python train.py --targets=["tissue"] --pixel_unshuffle=2 --beta1=0.9 --eps=1e-08 --adamw_lr_other_params=0.0007 --lr_schedule="cosine_restarts"
Rows from block 6 of a small class-conditioned image diffusion model, named by matrix and row number. Each number is 128 + 24 x the weight over its row's rms, rounded and kept within 0 to 255. All counts start at 0. Numbers have three digits each.
After each channel's rows are labels from the 100 images, of 14976 (inputs lightly noised), where the channel reaches its highest value: "responds to" is what is common among them; "colour at peak" is the nearest of a few named colours to the mean colour under the peak. Only what is clearly more common there than usual is listed. The data: stained colorectal tissue patches (NCT-CRC-HE-100K).
# convs0: first 3x3 conv (model.decb.0.0.convs.0.weight, 128x256x3x3, standardized in use, each kernel summed), inputs 128-255

convs0.65:146122112154126122106136110187152146136136130147148139131111129132083141135100115129178094130166080138175109143171125123187128190130137133148136169130136118160128125111155109106181107088103098140140149129150098162140086122113086122131136135122089130105146118102106132144155168120108147093127164101143131147114124136152120130108167124154105155136100151131145096154105124119108137126132
responds to: tissue: debris
colour at peak: grey; brown

convs0.48:142128129111134081105131114150116125125138126149136113157161125123164122154113145114088141121132149106106119142179192127130155079141164109122117151144118128168129152123157091120101133153145071141145100141078113142123095128100144094154121166118138126126109099143132139128120166124079162149148133138118163093112111152160112122184131155140197129138124139109181127108136126139128135142114
responds to: tissue: mucus
colour at peak: pink

convs0.31:092114117131124153136134148105120114141102126134183126132160135096121059116137100166079081102109099159163168133164096100164154091167084165139146111156081142111117157099124141109135156084143141093119082110158134134131109114132122109093170109157124134133126119096158123143129090123100145115088161104125146105133156111134181167131120127103100051078142129106141075137151113116176131106130
responds to: tissue: tumour epithelium; tissue: smooth muscle
colour at peak: white

convs0.29:145138122121098141112155128163128165116161172093103165171154167146114121183142112078123151114143122135110137158140153159159120079145127135136138167091123097155096137144129118143131153145111120124126165143178125091121165141120099133125122142137120090182137158114119137128086125151141141137118098083143166164105111125091130125093090127117142109110125141146147148115122092108090146101162
responds to: tissue: normal colon mucosa
colour at peak: pink

convs0.101:130155186140103108158166097111138122131114144050118165158113177099153088122102109160144110117159114121148170150154092130166117107112109085148161124077135119137121147134126135138124149086137120097104110143173109114131116133085142143098114108135149158148139110156144111108164130176147110092101184098115072112137117091139146100086135114119126094110142162118139084174124105119107097145165
responds to: tissue: tumour epithelium; tissue: smooth muscle
colour at peak: pink

convs0.104:098119129112146089124109054119119142096098111125136107089065188136120118087115189151103134143179142135076132180107069157157134098122093122137117114136122221105112136144138134120159143135132202124131135146135103141134145121168092146121179107169118126110124127102155152125127119123162157097117126126109115142170112143094105112113113137110101152144119121147139130102108120121102119142117
responds to: tissue: adipose tissue
colour at peak: white

convs0.28:091144132137153114075131173135122064139147113137182162155168096114102098123122123116102130134107098122096125140136137139168109114133139223157107105137082112114137146115111099098133136129109052131123109145145130127110105093187119131133094135143127111148136105128133119126140126093096116049107165131133143097133151095104169161131113099126092133113104117122129131145106128115138190115116
responds to: tissue: normal colon mucosa
colour at peak: pink

convs0.121:102113140149136140169139098138112125139147084115151152087140129120147108145117108166109127157135113174105138179169133157171147115120170135138160152171133138108143080125149125136137120107121121054138126134154140126114129122082117160126133177108136121092156084137125131115125145168114104070132139118069132152135123161107121144111108133091108108130120127109087121099130116100120084078129
responds to: tissue: lymphocytes
colour at peak: brown

convs0.17:170126167115090116111120128065119109128137112072146085111137109119104166140166186111067134103099132078145134142139178122146169119109107094123154122109129068147161160160114126123164128129135102127139129127100123148140111113139143102127128092145155147141110077101160109112117099100111126101114145140156150077125107115118123105135083117218142072127104148111115142112135089142148114136132
responds to: tissue: normal colon mucosa
colour at peak: pink

convs0.2:155111143135144102133095126111131160119109174142162112130120118094132132145159138089119177082121121091119104133146146133156119129121115126129125134096125087096118141152089124109127123178100165141095043105073149124100173114173126098111129115130117134132118135118113102138100140110144092082130151125102161089115127103079112096099105085143160081102109099129103128157138145099106126116119
responds to: tissue: normal colon mucosa
colour at peak: grey

convs0.36:141090127136112100131094074123103099155141183104149161106101119141136124161096079144137124131153115104136139138094142112106141109156161140087151081210158116133137111116139167153151140129156156119136140136169148123118133163158086141106148160112144136112103127148111120103160171123146132150118097154121129118113110113117126138126113126118154107095139116129140125112135156120116113129119
responds to: tissue: debris; tissue: tumour epithelium
colour at peak: purple; brown

convs0.38:111117163088159043133143196138139099118147067130103109073123167131135126083127150129123142103096148122120107139125136170141109108133151109153108125073145143142100140130150125163158115162123136129149097137089105148140102143104182139135144138147046131125140084172124140147119122111090131158120150107125101147139127123141110148131147109133121131133107122093078112116131124139190136113087
responds to: tissue: mucus
colour at peak: black; brown

convs0.44:123115117129061112103108072130086157113124148128149115144141140147134096110101147107120133103115095138091115172109168129122129115094090144097174127096140186118139114159132133140150182126117111165122140137143168132145122103149124128162092153145134103168116126188171135131120123122129120120136051115108150140118120169069130129136129118103136101123120136155140129111148097133104119096111
responds to: tissue: normal colon mucosa; tissue: smooth muscle
colour at peak: pink

convs0.94:155121184108133120124162135129131114101124135109170100139173127130123156135154147133115103141101130132137119120154070152148123103089116137156112135078122081115173149144122118121142125148168149120108120138132109145118124131131128096128136154141122107131164110087163112134150131126115153114144141108170111169131121100080132115101110112135113131136107171110111111122088102120116127134201
responds to: tissue: adipose tissue
colour at peak: white

convs0.122:124127148096120078125117028101155147108107077170138157163125161110156118113158175107128078125154093111113149146184103119159091147084086118192111099104122108157089146125150165153141102105170109170150161173129146130131148138125170098109119106201143150100132134135125165138157087149139157139116135170110131144098120085113091103126098121138119112100120085133155108103127156158129172145160
responds to: tissue: smooth muscle
colour at peak: pink

convs0.37:133120110141108145143120122132097148153121162170136130084126157137130125162113093140157114124112067107141124122108101152124111168108140146133141108145144081131154128076128130153138096049167148153122126153103155116102107153166123156118106121130138100134103123092126122113227153127146114104141113153152105139149124127124100132157156125118125129121152168115105132190094090101180144117102
responds to: tissue: tumour epithelium
colour at peak: brown

convs0.64:168126176084123078120135116156128158125115148114157069167176113135162099131102088108133121125128122079129081163181123079143126090099148135128143132148160070126156111161135120120152133126114111115111091081126105139137081118129170112126107150162110140095117074115111122134146151128116150117127137127127131109129104131143112133163124140135129172148110130130142101128122159146139132141164
responds to: tissue: normal colon mucosa
colour at peak: grey

convs0.112:105115106102114078132107162142113162137139142169123143131120146129124121154113112117142107094137084149085089092136126191148168109066139070131129143116154185125128143178129117130125152135046189082134145118149124137127094103169136201147142116131120057156119136152144140142137149121155128093101111157084086105145149120170050179102137139067093158160179057148109142155098151124088141144093
responds to: tissue: cancer-associated stroma; tissue: adipose tissue
colour at peak: pink

convs0.123:114155117121143167117142110130149127125132114069093106131160161138079111091144146150093133132078099170141127180094106111145132140092080089119169133187125142122153132140133112091115172085150111089151129106161170136118097101092122102128164100139116151117182109144163126085111126143132142105120126079111096079119129165115085120114125120128125127134136166124155154119114074137109119136188
responds to: tissue: tumour epithelium; tissue: debris
colour at peak: white

convs0.41:101105102099130029153149091142135137127095058196141187058144161109168132114119148122093117129149132147159132102181154163149133144132149114172131111090182120122136101134138111176118137150111054101107166158148119104121100116074197157127161196158099141061133094146163158104097178161148152139111111139104113072136123095156103126143111091095098110103122107123123087118151119137164144112137
responds to: tissue: smooth muscle
colour at peak: pink

convs0.22:131150153134107083120095146084150118104123060121143164178098140135116109149121102136122115137125119152116162143103130145160134098125185126135110140174090134124121119131103108107114123112107213140130085127094153130104123131168073095129129176104127098095168101090112098103153130137166136140129109125155149177123120113060141117081119131121101133131105081142125136134073135107123141148158
responds to: tissue: normal colon mucosa
colour at peak: black

convs0.95:129106189100116061143096159140127121138123120107164113135094099155112159158130139130136146153128098129134127119115159146120132080115173111113136154135121115119135143144131158097117130114096130125133102099095126124167100114190085105148145131080130126135131097078134122140079099119172144168142130094154084155102142105134087105130142139130137157150124082138117139102111101142104190142097
responds to: tissue: mucus; tissue: normal colon mucosa
colour at peak: brown

convs0.11:144140117119093147112098163115089154113149148106126126157138120147101160151148144096112157078152127178103125125093129156136139105133105082111148163118125114116113149148106105107091140154107120144144106122106130130118158141169083098136121120154146114134084137121166107137096103118092132102105118090160170122135156144102131136138089101147138124100112098161112168144128108147110148085092
responds to: tissue: debris; tissue: normal colon mucosa
colour at peak: grey

convs0.60:174076158154105097133155135130089097108126180128122122140137139146116134181127170101181121122151096108109143089120064154163120083121155137155128151096135131138127147090171136118135129104135113121124132121145099166140124133165083091130130115106138143174094139074113105171172118114153155077152118169133157134127109136147193144108133149114138140165172134132079098088056124158124115127105
responds to: tissue: mucus; tissue: normal colon mucosa
colour at peak: brown

convs0.9:123169122124145232127120135121129049136120137108157105127136111128156151122109154106077095133151097159103146107140084105181175100100153092141109147214115107153112141168124105147162126120059136094127096123099126147123119106133134131105110088136112142136149095117131116126134118169148157108111127129112088123143127170100109158113120110123124142121092044089099147110083111132116141148121
responds to: tissue: tumour epithelium; tissue: smooth muscle
colour at peak: white

convs0.103:134131154138146054143122151113116122102132136106101107153086136110131121082121129145113133112122142160177134097081130146076131113139144119104156159139124133134110093138153145169165100119155158126140098107156163127153082130101173153128127125106052150141161123127124134096156120150133088146119120109128111142159105171163134130127126091145123100163156152089146116136159125144158142092102
responds to: tissue: tumour epithelium
colour at peak: white

convs0.67:120112153158084112156109091137115127123124175128125094074088146121116156136113150143143173123138123127075142143095119107162110097098131133113158177117140162124148142118146137092123152112115110125112118142093091145129134119129131089144106096107131152151135144117130152149108084109092138100113110105120099153134147187121105135185108148124116122130130177167118115087108128141133104111130
responds to: tissue: adipose tissue
colour at peak: white

convs0.59:104119108110117121156159136132113119117128148173143138133067101150148102147113111128127139141171126120110154107117142132155141115137170099163123121156089137129097118131134147145104107146083229140135142135119125118113124121133121176144089139107158120139142112095117110122166157142162127141110124137113187145171122127097137080101120133098131118137118094114109114143085112116095098119128
responds to: tissue: smooth muscle
colour at peak: brown; red

convs0.91:133110113137102091116115164161102169137121115145138095096156139114150105135099124131135139132133104149130152156137100133164129057116133111108119138161108119111146123143134119143156086096108127129135133146151103126115134131164128115135139118104149193105156156137153123131124160159120130122090098111155132152149101204078131125136141143186137115163126113146096131147078112122120112123126
responds to: tissue: adipose tissue
colour at peak: white

convs0.10:137118084125151120161163153165137139135146084130110100108128102124137114139127149160096161148157093159132138142155122102118112124122107158103152146132124141138101144122134126108109131125129122121152150108129142160123108108081114145143159142113138114127149122127134143111144137160117146072158142113148167145134147106105124120150087133134111150114137132115135135126114108121127116159125
responds to: tissue: lymphocytes; tissue: normal colon mucosa
colour at peak: grey

convs0.43:105144136155043170128117158133086135155135166157124093086110051135129126086146104149078145128049126150119086124118137188123168082092168108116149119157149110137122141123151149132136105155134135158138126135136145141124118123118136117126119111085115103152087123129170128111126117104127129157124117168156151123171130127118152145125120128134135105045114135114092123099131105129143130118126
responds to: tissue: tumour epithelium
colour at peak: grey

convs0.18:056112087138141109135171127136127144151142161115065166115093100112106092101141140097137115095117112148165154119099109074161119104141096089166153103136120136148133126167137145138120167129120129130133161156151132144135152135133123158127171165131150129186110157133159135091123139162099128082105161140122175111136095146136148148096141109104125070121158123101108122153116135152124067122118
responds to: tissue: debris
colour at peak: pink

convs0.53:135123094152088091119087216123093138137148147082127154141121110134129099200121097118123106114083113144165146141110159150144136094178152107106151157114100088144143158128113089142141068142102070129132114124139117134137116108141148083140149093023135103137124145158132122145119203156099143126126116137084120131113135139110103154127150102128132092160143188128122152150114133123121153150086
responds to: tissue: adipose tissue
colour at peak: white

convs0.26:150140124144122146106114144112170079135126162111156107168158135110146160148122115099111106099101190111101133137116104110176167101088130099167180136186104067130132132156117145128140121089180120128126112123141124158105126096153124127128132122112124053142195093090109124154123148144111118075130120104122132168145146128068121148142126088087113126092111163080103151120084116140116132130204
responds to: tissue: normal colon mucosa
colour at peak: white

convs0.20:168154121154082134114100125126117139103137060108146108108154143137147145151123140084133162126123111139088145171137121150134104080121154131130116155107105119133130143114140118151139100134093123108138117134087114123149129123140081145151091116095115120132139117111082123175126148142157123113131105059146091168138139120068092131146108130129129131144109130107157133138081136137096137154160
responds to: tissue: normal colon mucosa
colour at peak: pink

convs0.82:112144159145140068140087035121162139110082118158148103136099161123133129126103171105124120150106094105094172136150053137166167079091130123167124095132135176123086130172141134150147142118146177146125163167137100136123125113152115139114102105210160141152122107135097190115139085112138132097114152139097074104123132057114095158124118103098165137102125143087124120126122136138147162132147
responds to: tissue: adipose tissue
colour at peak: white

convs0.19:115113126161156051143128132136100117117124106101127095178138163122106097098129147141122139113120155116156129109112151133114122113147113137127132122042140129136114115118133137161157118103117185136137127130122118141119149124093165130131140091097118134155128114169109145163145110153151115127086135085147150142112123086145123110124090117129115115113124157123114144145133110136129132126115
responds to: tissue: normal colon mucosa; tissue: lymphocytes
colour at peak: brown

convs0.1:160144170142092142110108161116137111120129079159110116156105098131111106147173146124104112107151096090075093111135127189130140147091143123126123104129108092136125153167111164161146112194119146125113142148111122163162121115134129106149123126131098104135111117079121141143138098169105132103138159178132160134139129113107152108088118109137150090045111094130086134101133097134160124117086
responds to: tissue: tumour epithelium; tissue: debris
colour at peak: brown

convs0.73:138116144174149094146117128139140117085142104077142115136132122135091093097115134162159148135108160137130072129095108106120106123177101199124134128128121126135111118105157137121170129147119157130143169102128120148138182119185117150116074152130120154103148115131143137140130120190120163124087130104183143171123122111141131153120155175112168115098119116129147130111114195115167118098114
responds to: tissue: debris; tissue: smooth muscle
colour at peak: brown

convs0.47:145144125122164108100104128069154123105105096120133146157103129097125102171112156122126095132165127142126181155135137135164124106112115155134142104172094103095149103148095148155184090147140106109103099135156164121118150137138132138111084161186094118096123114106125115138087120169093101147149128125088117106153125139118161108080170115142134104135133145109136125162145135103126117146100
responds to: tissue: normal colon mucosa; tissue: smooth muscle
colour at peak: pink

convs0.6:102110132160143110130085119079152146070128095113156120129110172120138113069174090150073123103092141173063140169123148161140163126106172155151127149128171188122136137136134080120112198178134154109131131144120157147135144127156121074155114125138110132136169122139117129143094129088117131110111119123127114064112137158113123124179134116121112117151114122065159139161090139130137140120109
responds to: tissue: tumour epithelium
colour at peak: pink