From a checkpoint of a small class-conditioned image diffusion model: 9400 steps.
Rows from block 6 of a small class-conditioned image diffusion model, named by matrix and row number. Each number is 128 + 32 x the weight over its row's rms, rounded and kept within 0 to 255. All counts start at 0. Numbers have three digits each.
After each channel's rows are labels from the 100 images, of 14976 (inputs lightly noised), where the channel reaches its highest value: "colour at peak" is the nearest of a few named colours to the mean colour under the peak; "responds to" is what is common among them. Only what is clearly more common there than usual is listed. The data: stained colorectal tissue patches (NCT-CRC-HE-100K).
# convs0: first 3x3 conv (model.decb.0.0.convs.0.weight, 128x256x3x3, standardized in use, each kernel summed), inputs 128-255

convs0.58:120143167130065130143108139130046140123128128145133129073129040146110115134138069146081151143056111133038080089164168198129158109078140138126117128043118132117104172128166154144167081144103076135133130144126157155122149087169121077148112114066166084103094130092189121121113100114078120138102153175169147115154122139164125131087106107152149125085109109126097159045121136111158169099095
colour at peak: grey; purple
responds to: tissue: tumour epithelium

convs0.30:124156092112119099088157157134126187074128148124117164106186139117075147172149091141105125109138179153129121103128156135147133162120115145124201186096106044117089108155109099124103158176138055176126172127194116145116178131114109110116140146116143047110138122107176167143075112144153097117061102106171238146166130093133138096127096095078119084089094151146097149059104099115111146145139
colour at peak: brown
responds to: tissue: lymphocytes

convs0.49:133125152097137083127106075131139174150087134162101108147115190126117129149113105156143060121161171107145118114124190121110129143121129033133109134145136072120118102154120158143131121108237099154120155125144176130118123168167120087121140150156173193153140131153127165165093140113136122141103156176111131130144126105189083107184119068113125042136123155132114144138137155136146177125157
colour at peak: brown
responds to: tissue: lymphocytes; tissue: normal colon mucosa

convs0.15:134135112111115086063034059122160154115130147122172165090166147133099169135117114082115145066084208095097091155135173150121097169130099094089083164110113059135129130128087132191137117137135092132126141122097178122117106166200167144113116143077123137101124124082146162167089162100126127059114118108115069138097197126103101093101133128161141077084092146135096163177162119101137169112127
colour at peak: grey; brown
responds to: tissue: lymphocytes

convs0.89:110098181124118068167077126248097046137108103158161128161148042116127162174079096127129133085086073122127140164181094104167141070152165143123136104126143133118089169167113182152175122109112183131111122128097086150116131114154113016148138124115139138142139112068116089127166106148097162131140189122131121148146120152131121168129128103140125167117151111087108129136094120138196166100091
colour at peak: white
responds to: tissue: smooth muscle; tissue: adipose tissue

convs0.61:151169167123069147106090143137162115125100149092120183139150156083172154197135169143089128149129102183193135106146187141107131056152183100137124166179108086125151114143103112195198112175100150097100129124157125076117087080049116142105146186107130096075167098170068130115119179170175090130116130060064116171076107108121147145123070098071102121147094152097179126150144156099046127137183
colour at peak: pink
responds to: tissue: normal colon mucosa

convs0.16:126088109111095134085099138140132185117183167112157131107102117134089150160196134071135121095124119071096126130101188084185163120108155153109163084158081104138132097173111137137119155144104063115108130128162165135101161097147101063091112101141164115165142148088151112168106101133132118048136131150090166073120144108110112125136132122134141116093114102126128161061104140136109100068116
colour at peak: grey
responds to: tissue: lymphocytes; tissue: normal colon mucosa

convs0.55:122124084123198124137107088135115160156139141077153048138105136150105058154061084103083111140104060106142119084141135096148135234123118050136065055128171098127160096120157173131146167119112146170128064157171159123118105168134188124070115106135129222096107125139117156116131123085142118089124126113095173114085101112160119108127170155127169099111121142152108145155201114172156098164141
colour at peak: brown
responds to: tissue: lymphocytes

convs0.54:079143145121090120099150101194076177104165154174039081158138157157162125158161077134104110194127141089077114048160200158132199203064084007150147125122104085154100121173130187090183121155126089110123123078115179171132153105121033126124093177131170130084096109131146105114105075137064105107117123137194077105139082155126172095119113153127167102173134103130129109108141113146194105152088
colour at peak: brown
responds to: tissue: lymphocytes

convs0.25:104168183112142085128124144104095056115117145117150144109165132144116104075136134133132116111098127128097144109113130171080143100116128109161135141120126143150070175083136130143147129140111114148172101109073080150170147155152066131143167127113099121145158160096148132124165067127136091095112190161083103126146152173174106095143127152123136098107115083114139108123067174127136177156073
colour at peak: pink
responds to: tissue: smooth muscle; tissue: tumour epithelium

convs0.87:113128145115155120133116218142138100123142040117079129102140107148108087125119150146087142164140133123144076123110141100103138135140124060148135133151140150150139143143131164123130145126117140136154108169110175138144123123147159141142116166145086115133141050145134141129143146145128119099105111104153182169152118115078117148132118119108125099118099105101130165100108139140129174159148
colour at peak: white
responds to: tissue: adipose tissue

convs0.57:109155164130130129122132118094150111105140070117120198046098188139062062112125098144128130140114152167118144162085175179146147206125115124085146129097158128140145146138169126143182146134128111115159147152107180132135161132130140135120143180079150052084103071132112142097075140130124134128039125088134134128104140062106154123086126124122100088108101152141113168124124112136088141124155
colour at peak: brown
responds to: tissue: lymphocytes

convs0.113:148123103107106154105141078098059131137111144106172149077133073110101132141111117139130134113148120134142151133101132146176117160117128045110134118109159117123110130110109135122090150169104119137130162153121096155121130110139109145096106103121194095148132144179102135087124116107093171093142124137073140092134111117174136157109112122077106120076084138111143135111094104120093127102155
colour at peak: grey; brown
responds to: tissue: lymphocytes

convs0.115:129125117149057058143098197128079128212161111120112112131095076122125095186108059136070100087111013166125126114084117137177140124123138136087148144113139116123143173160133081115156120154066104153136099125184137153121104082133100196168108128051149089158104128083156078086141179137148151051088195120118138082185120129121102135085126088125091121158174101126135141232099071110077159161088
colour at peak: white
responds to: tissue: smooth muscle

convs0.125:119131125127106104189112157098132124086104191098128129120094156065096189111124113171138127112109157058083139154089163118138140151117153157118182165088123167072141138180092139126162163159160147136112198127111145089123115132123126082087137093086102080142119111166133141086132147099193138096063147086138137106168095160117111065134149103078106118138097174084083139111136122163155105113137
colour at peak: grey
responds to: tissue: lymphocytes

convs0.126:104139150091093173145116139115182086149151137172123139156176121142140090168204150107105118147129084117065138119144102158143150097073116099115152074097128061132158138139125147180158209193129034143136169111129131132142129158137146081125078111197117119084085118125193146065065059131072125133082118110130120086125101133129122122160084172136110112082074045103095156006107104157140131093120
colour at peak: white
responds to: tissue: adipose tissue

convs0.116:120090114111072093121118136108082091114113175080140159075033114092090121146105105136137110124133092153112145108140151092161119164085075071110166138085132153136145153155153187121135109090110076101150128103165103152127165105136095130136121119149212140111086136162169108107230113121136104087101086141140145152160092151158119108115087135120126130165109115135079125125107145125119113126115
colour at peak: brown
responds to: tissue: tumour epithelium

convs0.110:149131174092100172117173154140109110112085167162192168125082145048135156149119138119141151155149094155136133158185195076173141144125111123135126115098087104065142156255085129116139146122083130148089076109126119115132110114138111127067085109110127112125126089112073075137125089138184119075052132104089097116125106084096117069090097037112138093128077074114021098102037095113145118106123
colour at peak: red
responds to: tissue: smooth muscle

convs0.33:178119169134146049174134104131163088169133062133147140104093154128131102121087099222129115124131144133133173140154152138146110185183149077112120168138161091148100125138165189085149192034163064100150123118146159143095122177072125129121125132089154230101088088167123173169172130114133152087106090167123089157146141071045130154141072122153062123079135115176148142164111194133090138125153
colour at peak: brown
responds to: tissue: normal colon mucosa

convs0.97:135169186138087071098148124112096100118118158139168161183116139135085128088158134129098108125131112070018147107082075163166065150053121185169121098029102095151150174131148159154139114115157153151117136168114147144123143190138159034144115161171157160144094143112148096131161031134123130056147112160158111173141144119150095117109091143162103143124073116067081095078089152151127114116182
colour at peak: pink
responds to: tissue: smooth muscle

convs0.93:060116184074101105149100132220051113182165064127133143118181124142117163150104108071122125167089154073095109163104106090149190222066174121149136105148131075118184141164124125128121161098132119158155160167119163131128171147153129158119103151106149116150111096117123119088106139059137159100080135091156061037120139169084103144119096121105112140119130112129095114139124100160140106128153
colour at peak: white
responds to: tissue: adipose tissue

convs0.108:119133145135094103115135132080070164111127162104090120138135083080123099185163141081109089126095140134105139134114122117185116125097069098118188105156129105168101161200129179096157147145113151186134163096130176156133136087161131130162120006156177134158147113133195144157124159148130135079107113134074111085140097069092091129115118128109099104133124132101144154146172074137060135123174
colour at peak: pink
responds to: tissue: normal colon mucosa

convs0.24:116098113101156113184110090087137114112111098137128141182178184119164102079095062137083155104164108120148145127158133182187131132165097117214066154109094118078138129129087050135098153151104170137085075123105132111144108135154162175173085162157094113100122139172083096191110125114108097125055122120098088148115196179114164107162146074123165064137126083103170086143167186131138134128146
colour at peak: brown
responds to: tissue: lymphocytes

convs0.46:129155168110104067132067029098185152113120122122168206120125172109135155164147168147100090102151180101115203137126137126113129144101123104136146126158111016143128105162126194209144129132155029155148175228138104121146099191136134120128092140132123173022135094100101157130130138188126135088148156064063151111083149120155088051131109151165058082054088139118209161136153109166151137129190
colour at peak: pink
responds to: tissue: smooth muscle

convs0.42:107110113109097162131095160171088074127093065193136148148127072139124080106065132132084066094079119122110136140120136151129121155085099178160098111180086125118088122128107160168162091117138096111126149215103116143094107086130133131145085182069132096058161130135117137117108099129060116142120164142050183101140132137125154117149103094137087135000115105127178151094135159120149178123148
colour at peak: pink
responds to: tissue: smooth muscle

convs0.96:053137112123153086111092154207058109117143163099087126108190056114141099163097102113038112108025106157201140114120218113125171153170115112147123126156133142114192157115127203134164113084118121121151168110112196151143118122138093064142090112140135121114122153145187128126102138103086116079116161171120130148185111168155106138102193162123127108162129149083165107086139077127159160136055
colour at peak: pink
responds to: tissue: lymphocytes

convs0.85:096113165126104093158077106163127147168102100126131099071137132111107141162051145087188151127116161122141106145112113122137120127154150132145170087114120149125167131179111140096180104156139113121124129149110098090069094148130139187106099170125127110083114115091153117095087128071148127125101115110169051104072119166081126103168124112111116127102098148165118101167113119068126103108108
colour at peak: pink
responds to: tissue: smooth muscle; tissue: adipose tissue

convs0.105:087160114097090233104117147126082113182123143102106119128162059135110164129107170126087146094073103125085040100105152113117154115105102117131098140255133155134176149135163077150134140144105096111149143153115120124137109116142105095162094078124114106112109066117141105159143125112106119118095067145175134118131099184131137135177138167123145135078089089089091162072122097107113116119129
colour at peak: white
responds to: tissue: adipose tissue

convs0.7:124118133082098064099123044120102128139129089080136158111047176135091099166105048137086111085145106181072136124164160099148141169136122125130127178161137255131143170171137055116158154130108105084131106168148143156137176115143108154130123228174139107119131107149141140121081103129147123042186098149049094180126124124129133186075082132138120140171152099137134176086105163131165150173124
colour at peak: pink
responds to: tissue: smooth muscle; tissue: debris

convs0.80:110110203124077054161112025131140108118114120226157067143116159142094148087122229161189110119105130123072160138135089175176121077055098042181224099115100081120141159124142211121166122064234083192126157177074111169120136121178110061124109122141141120105138103132159123146171034128128133164096189128152122143135118110092171105109116092099144135067137155142117125086117102130128108134180
colour at peak: white
responds to: tissue: adipose tissue

convs0.52:135108045154106062133122158105114146093124101127124145161106126092140099185144077150099100153125107166107122114160194203098159196142166119127137157159097138120150103122139105127122110202081166137153082114132129078101071111101114181113170173085151096095083129116133116113155255130103141084087084142038098105160132104117094130226149135103135120171149135156133108204083153137115176150134
colour at peak: pink
responds to: tissue: smooth muscle

convs0.118:120140129085139130113085132159134132206127089047072054114158118156112157124113151110090081094129088168191137255130138124153147116150140203124129104206096098094168140175146100116130143065066087119149101100108105159122092156071100117109125094128137140111119085180173126107124161111117145087143153073173101105120123193098042173115134107136127161137141050171175118129106106128084103137150
colour at peak: white
responds to: tissue: smooth muscle

convs0.21:134148079092133111133130083085066126107152044190152099117123128153123122080125110123132088113141130120061116091151108192157197149108098128150135122112120255152145120141145022136151161182075230114149059159115066141126126129098129163117063182162128113087117115114166104109062149167139148093093161112109118027166082163117110141092107149151147121132108092123088156121085115136159114115141
colour at peak: purple
responds to: tissue: smooth muscle

convs0.71:151136144111091083120129201173127091149116121163204093182211105113110121178106104090134159169076205110160106157135189120172176093160131123116162132070121022107191140148111118117107128111168069158132155075083077141122130154132129091134111146054107109136114039082148097094131112126068129082112191097178175040146159108127115093121147094155148089152090161123104125119084105127183152079127
colour at peak: pink
responds to: tissue: smooth muscle

convs0.72:105113175180136051085136143141086162118181135089126142068126164158109063126124088098116125154179111103152123097128177121122087177164178162121073165129143090147129152129165215140116157074102107136175132149149163150133136139143072086151081136095142194090145083086110119123170105095130158073123136145122170135048152122108142121097093097133105127105122076144112149143065157122064155144093
colour at peak: brown
responds to: tissue: lymphocytes; tissue: debris

convs0.12:086158094155148116147134204105138078139122104178126138203129140164125100130146163168117115117101106154107141097073107071187128193126115091145185121125136121150126118097126145118122124132142170150120121092110185139085127130138193075122105114127094114106108174188152128122115108118118095079061159120153162139131119082152084107105082150083076087097130119121103125113043175130118222122148
colour at peak: brown; red
responds to: tissue: smooth muscle

convs0.51:127110129060075125125128143163134171103125172101136140098111113181171168127104209137153076154185111153073108180118156109140113054086151063121138118162129082153199106201096098115159181104140147110141113103069060158136096100134093112162167147164157098124131150088162104076103077112100171206175071134109119135149121157119114155169115144137064186130084085123138154094096112148202116128107
colour at peak: white
responds to: tissue: normal colon mucosa

convs0.79:112123097147139088082136020150106123155150119134084088045088115125085083107116119084120150113165151104138159094108121100155147129141111132143136114146145127145100126122148195115131111198106111127142129149125112160123135141129113208123095163151160148114135157070162158150129129131102139104151158131153089140162126181129144179146142133182106123125096171203100100115136108108124141112089
colour at peak: brown
responds to: tissue: lymphocytes

convs0.45:110124134120089098120135161125161131096124143152169147248144116118173109119134107144100050143111119121114144188160139172150136172060162090094132142203093152150113115207100164091183139061176127116089127127113193136101176156196088018123110155155122113139100161151124122127064119167072168118128161109108120075182075102077131080179141126101088078054156080082149149143184119148132117087157
colour at peak: brown
responds to: tissue: smooth muscle

convs0.3:121118095128172098110059125126107143166135141131075116148124091134106098177110065072026171072091154130131164094190135143122170212122114087146071099131150107130117150151132173132116158160138140078112079205074168112132153129139188154120163138134139072074115086118088127157129150156175142059122130082093188133054102104153133111164141136118151061046188098098093170109150107152104076159170
colour at peak: brown; black
responds to: tissue: lymphocytes

convs0.84:141107127190074095093093120173157177178091115099148094134095111128090160188124142149159120129065159105147142168111152132141120128087146194068136131142185102112088110175106130120145126107151062191110161159135121150111157132157124086119092135112123091064140105129124184098077093100138094064159172045151088135157135118100135118053098096096111150072144118140146111104115127094109103148101
colour at peak: grey
responds to: tissue: lymphocytes

convs0.27:170068128093099104119113174157132189156135186110173089059071119143080133169116112093093153127146158066127117174099204130123168168150100151133128116105174148144107099140103122130149088139131160122107123157099175131093121142153120176140140130106155162178124123134103171144161164136103117070136142082143151090090101135151059130167083135135166118101101146098091106158131141144152097085138
colour at peak: grey; brown
responds to: tissue: lymphocytes

convs0.69:150108184145115031177112162126127060117135134107131133219166086135135163133149192147114141133107221112210159175098125084129080075159136066140077067098103017162135132157147153127128096093185059141124174099084058155106122194098125000153089096134123242091135110092105088111145077123119138109122121145198179149133110129125166101128122107184133093094112172077131164096079111135172128143176
colour at peak: white
responds to: tissue: adipose tissue

convs0.124:072119073113127183081113089168174160149126063174090190080087112128190096101120062174088175150095115102116166108107077091155139144143091130115099096149098093118105127075143119116185125138146082155128084145152170129169140139205113120131105132159101157145182105105132153155182120104132161011114133077101117163130115158165206150092152072158194046104193142138153107066126054113133118157107
colour at peak: brown
responds to: tissue: lymphocytes

convs0.114:085161158164083123159121079129084127133134135091122116056086118145113117117145138158062081168109123154117136119126098122144161170075123128120168155111174077135123138133156206130144128070184105151128205147170109137113119143112164132140113127182171165113109077138157161110166067158136132093122147137183149074109096129163098159104120106116107133100090097110172160091134138153139149103133
colour at peak: brown
responds to: tissue: lymphocytes

convs0.39:108174131117066086141104129138098134147143148123123089135108115147125082161121207105086089132124042117102121136075201158131111102084102087122099088171170209147124119123145163166134150182052136164160118177132148164152131057111100126173110149139111071089103130084134100134095130191155119131119131105086123070160098118192100134065153128109052147075149077158197192117122098146075139115070
colour at peak: brown
responds to: tissue: tumour epithelium; tissue: lymphocytes

convs0.102:133123157130053089081120191137173137122119093102133149109144089102095105189146125158103120120075154119078083147142209079173160180104136039072132087184128094115167158135108139130168127174070133124130125134059199116124112081170080122135125129079158096168159147111131112125084160112094129080134117121106082064135125088090121157093121114164132106152119089118116128125108147105095144130122
colour at peak: pink
responds to: tissue: smooth muscle; tissue: normal colon mucosa

convs0.70:101144124130140072135173125142108112139134105150125113209131141116167120130061109208154117105105125125100112133132119168131146090179141042141162130093191137128188165110125101092121140113163166139118085088016074139158038128115179119119096097057146148075106101151206083143132192107105175107114173137139097100166123169135161148155182165120155119169198167138109095160150136159176123142075
colour at peak: brown
responds to: tissue: smooth muscle

convs0.4:117157132096169087124118108152172080095111154124187174165146130095147142140091121132144106116159137155071155153140120128173104106113089084145112127102125106107150139154058157133088088096166165176115123100084138107117152138177170109106099090077156127106102151135120124136103115141069087000076142163135087124136185081196142087099089067128122109098100142096062095167098193099150172135133
colour at peak: brown; red
responds to: tissue: smooth muscle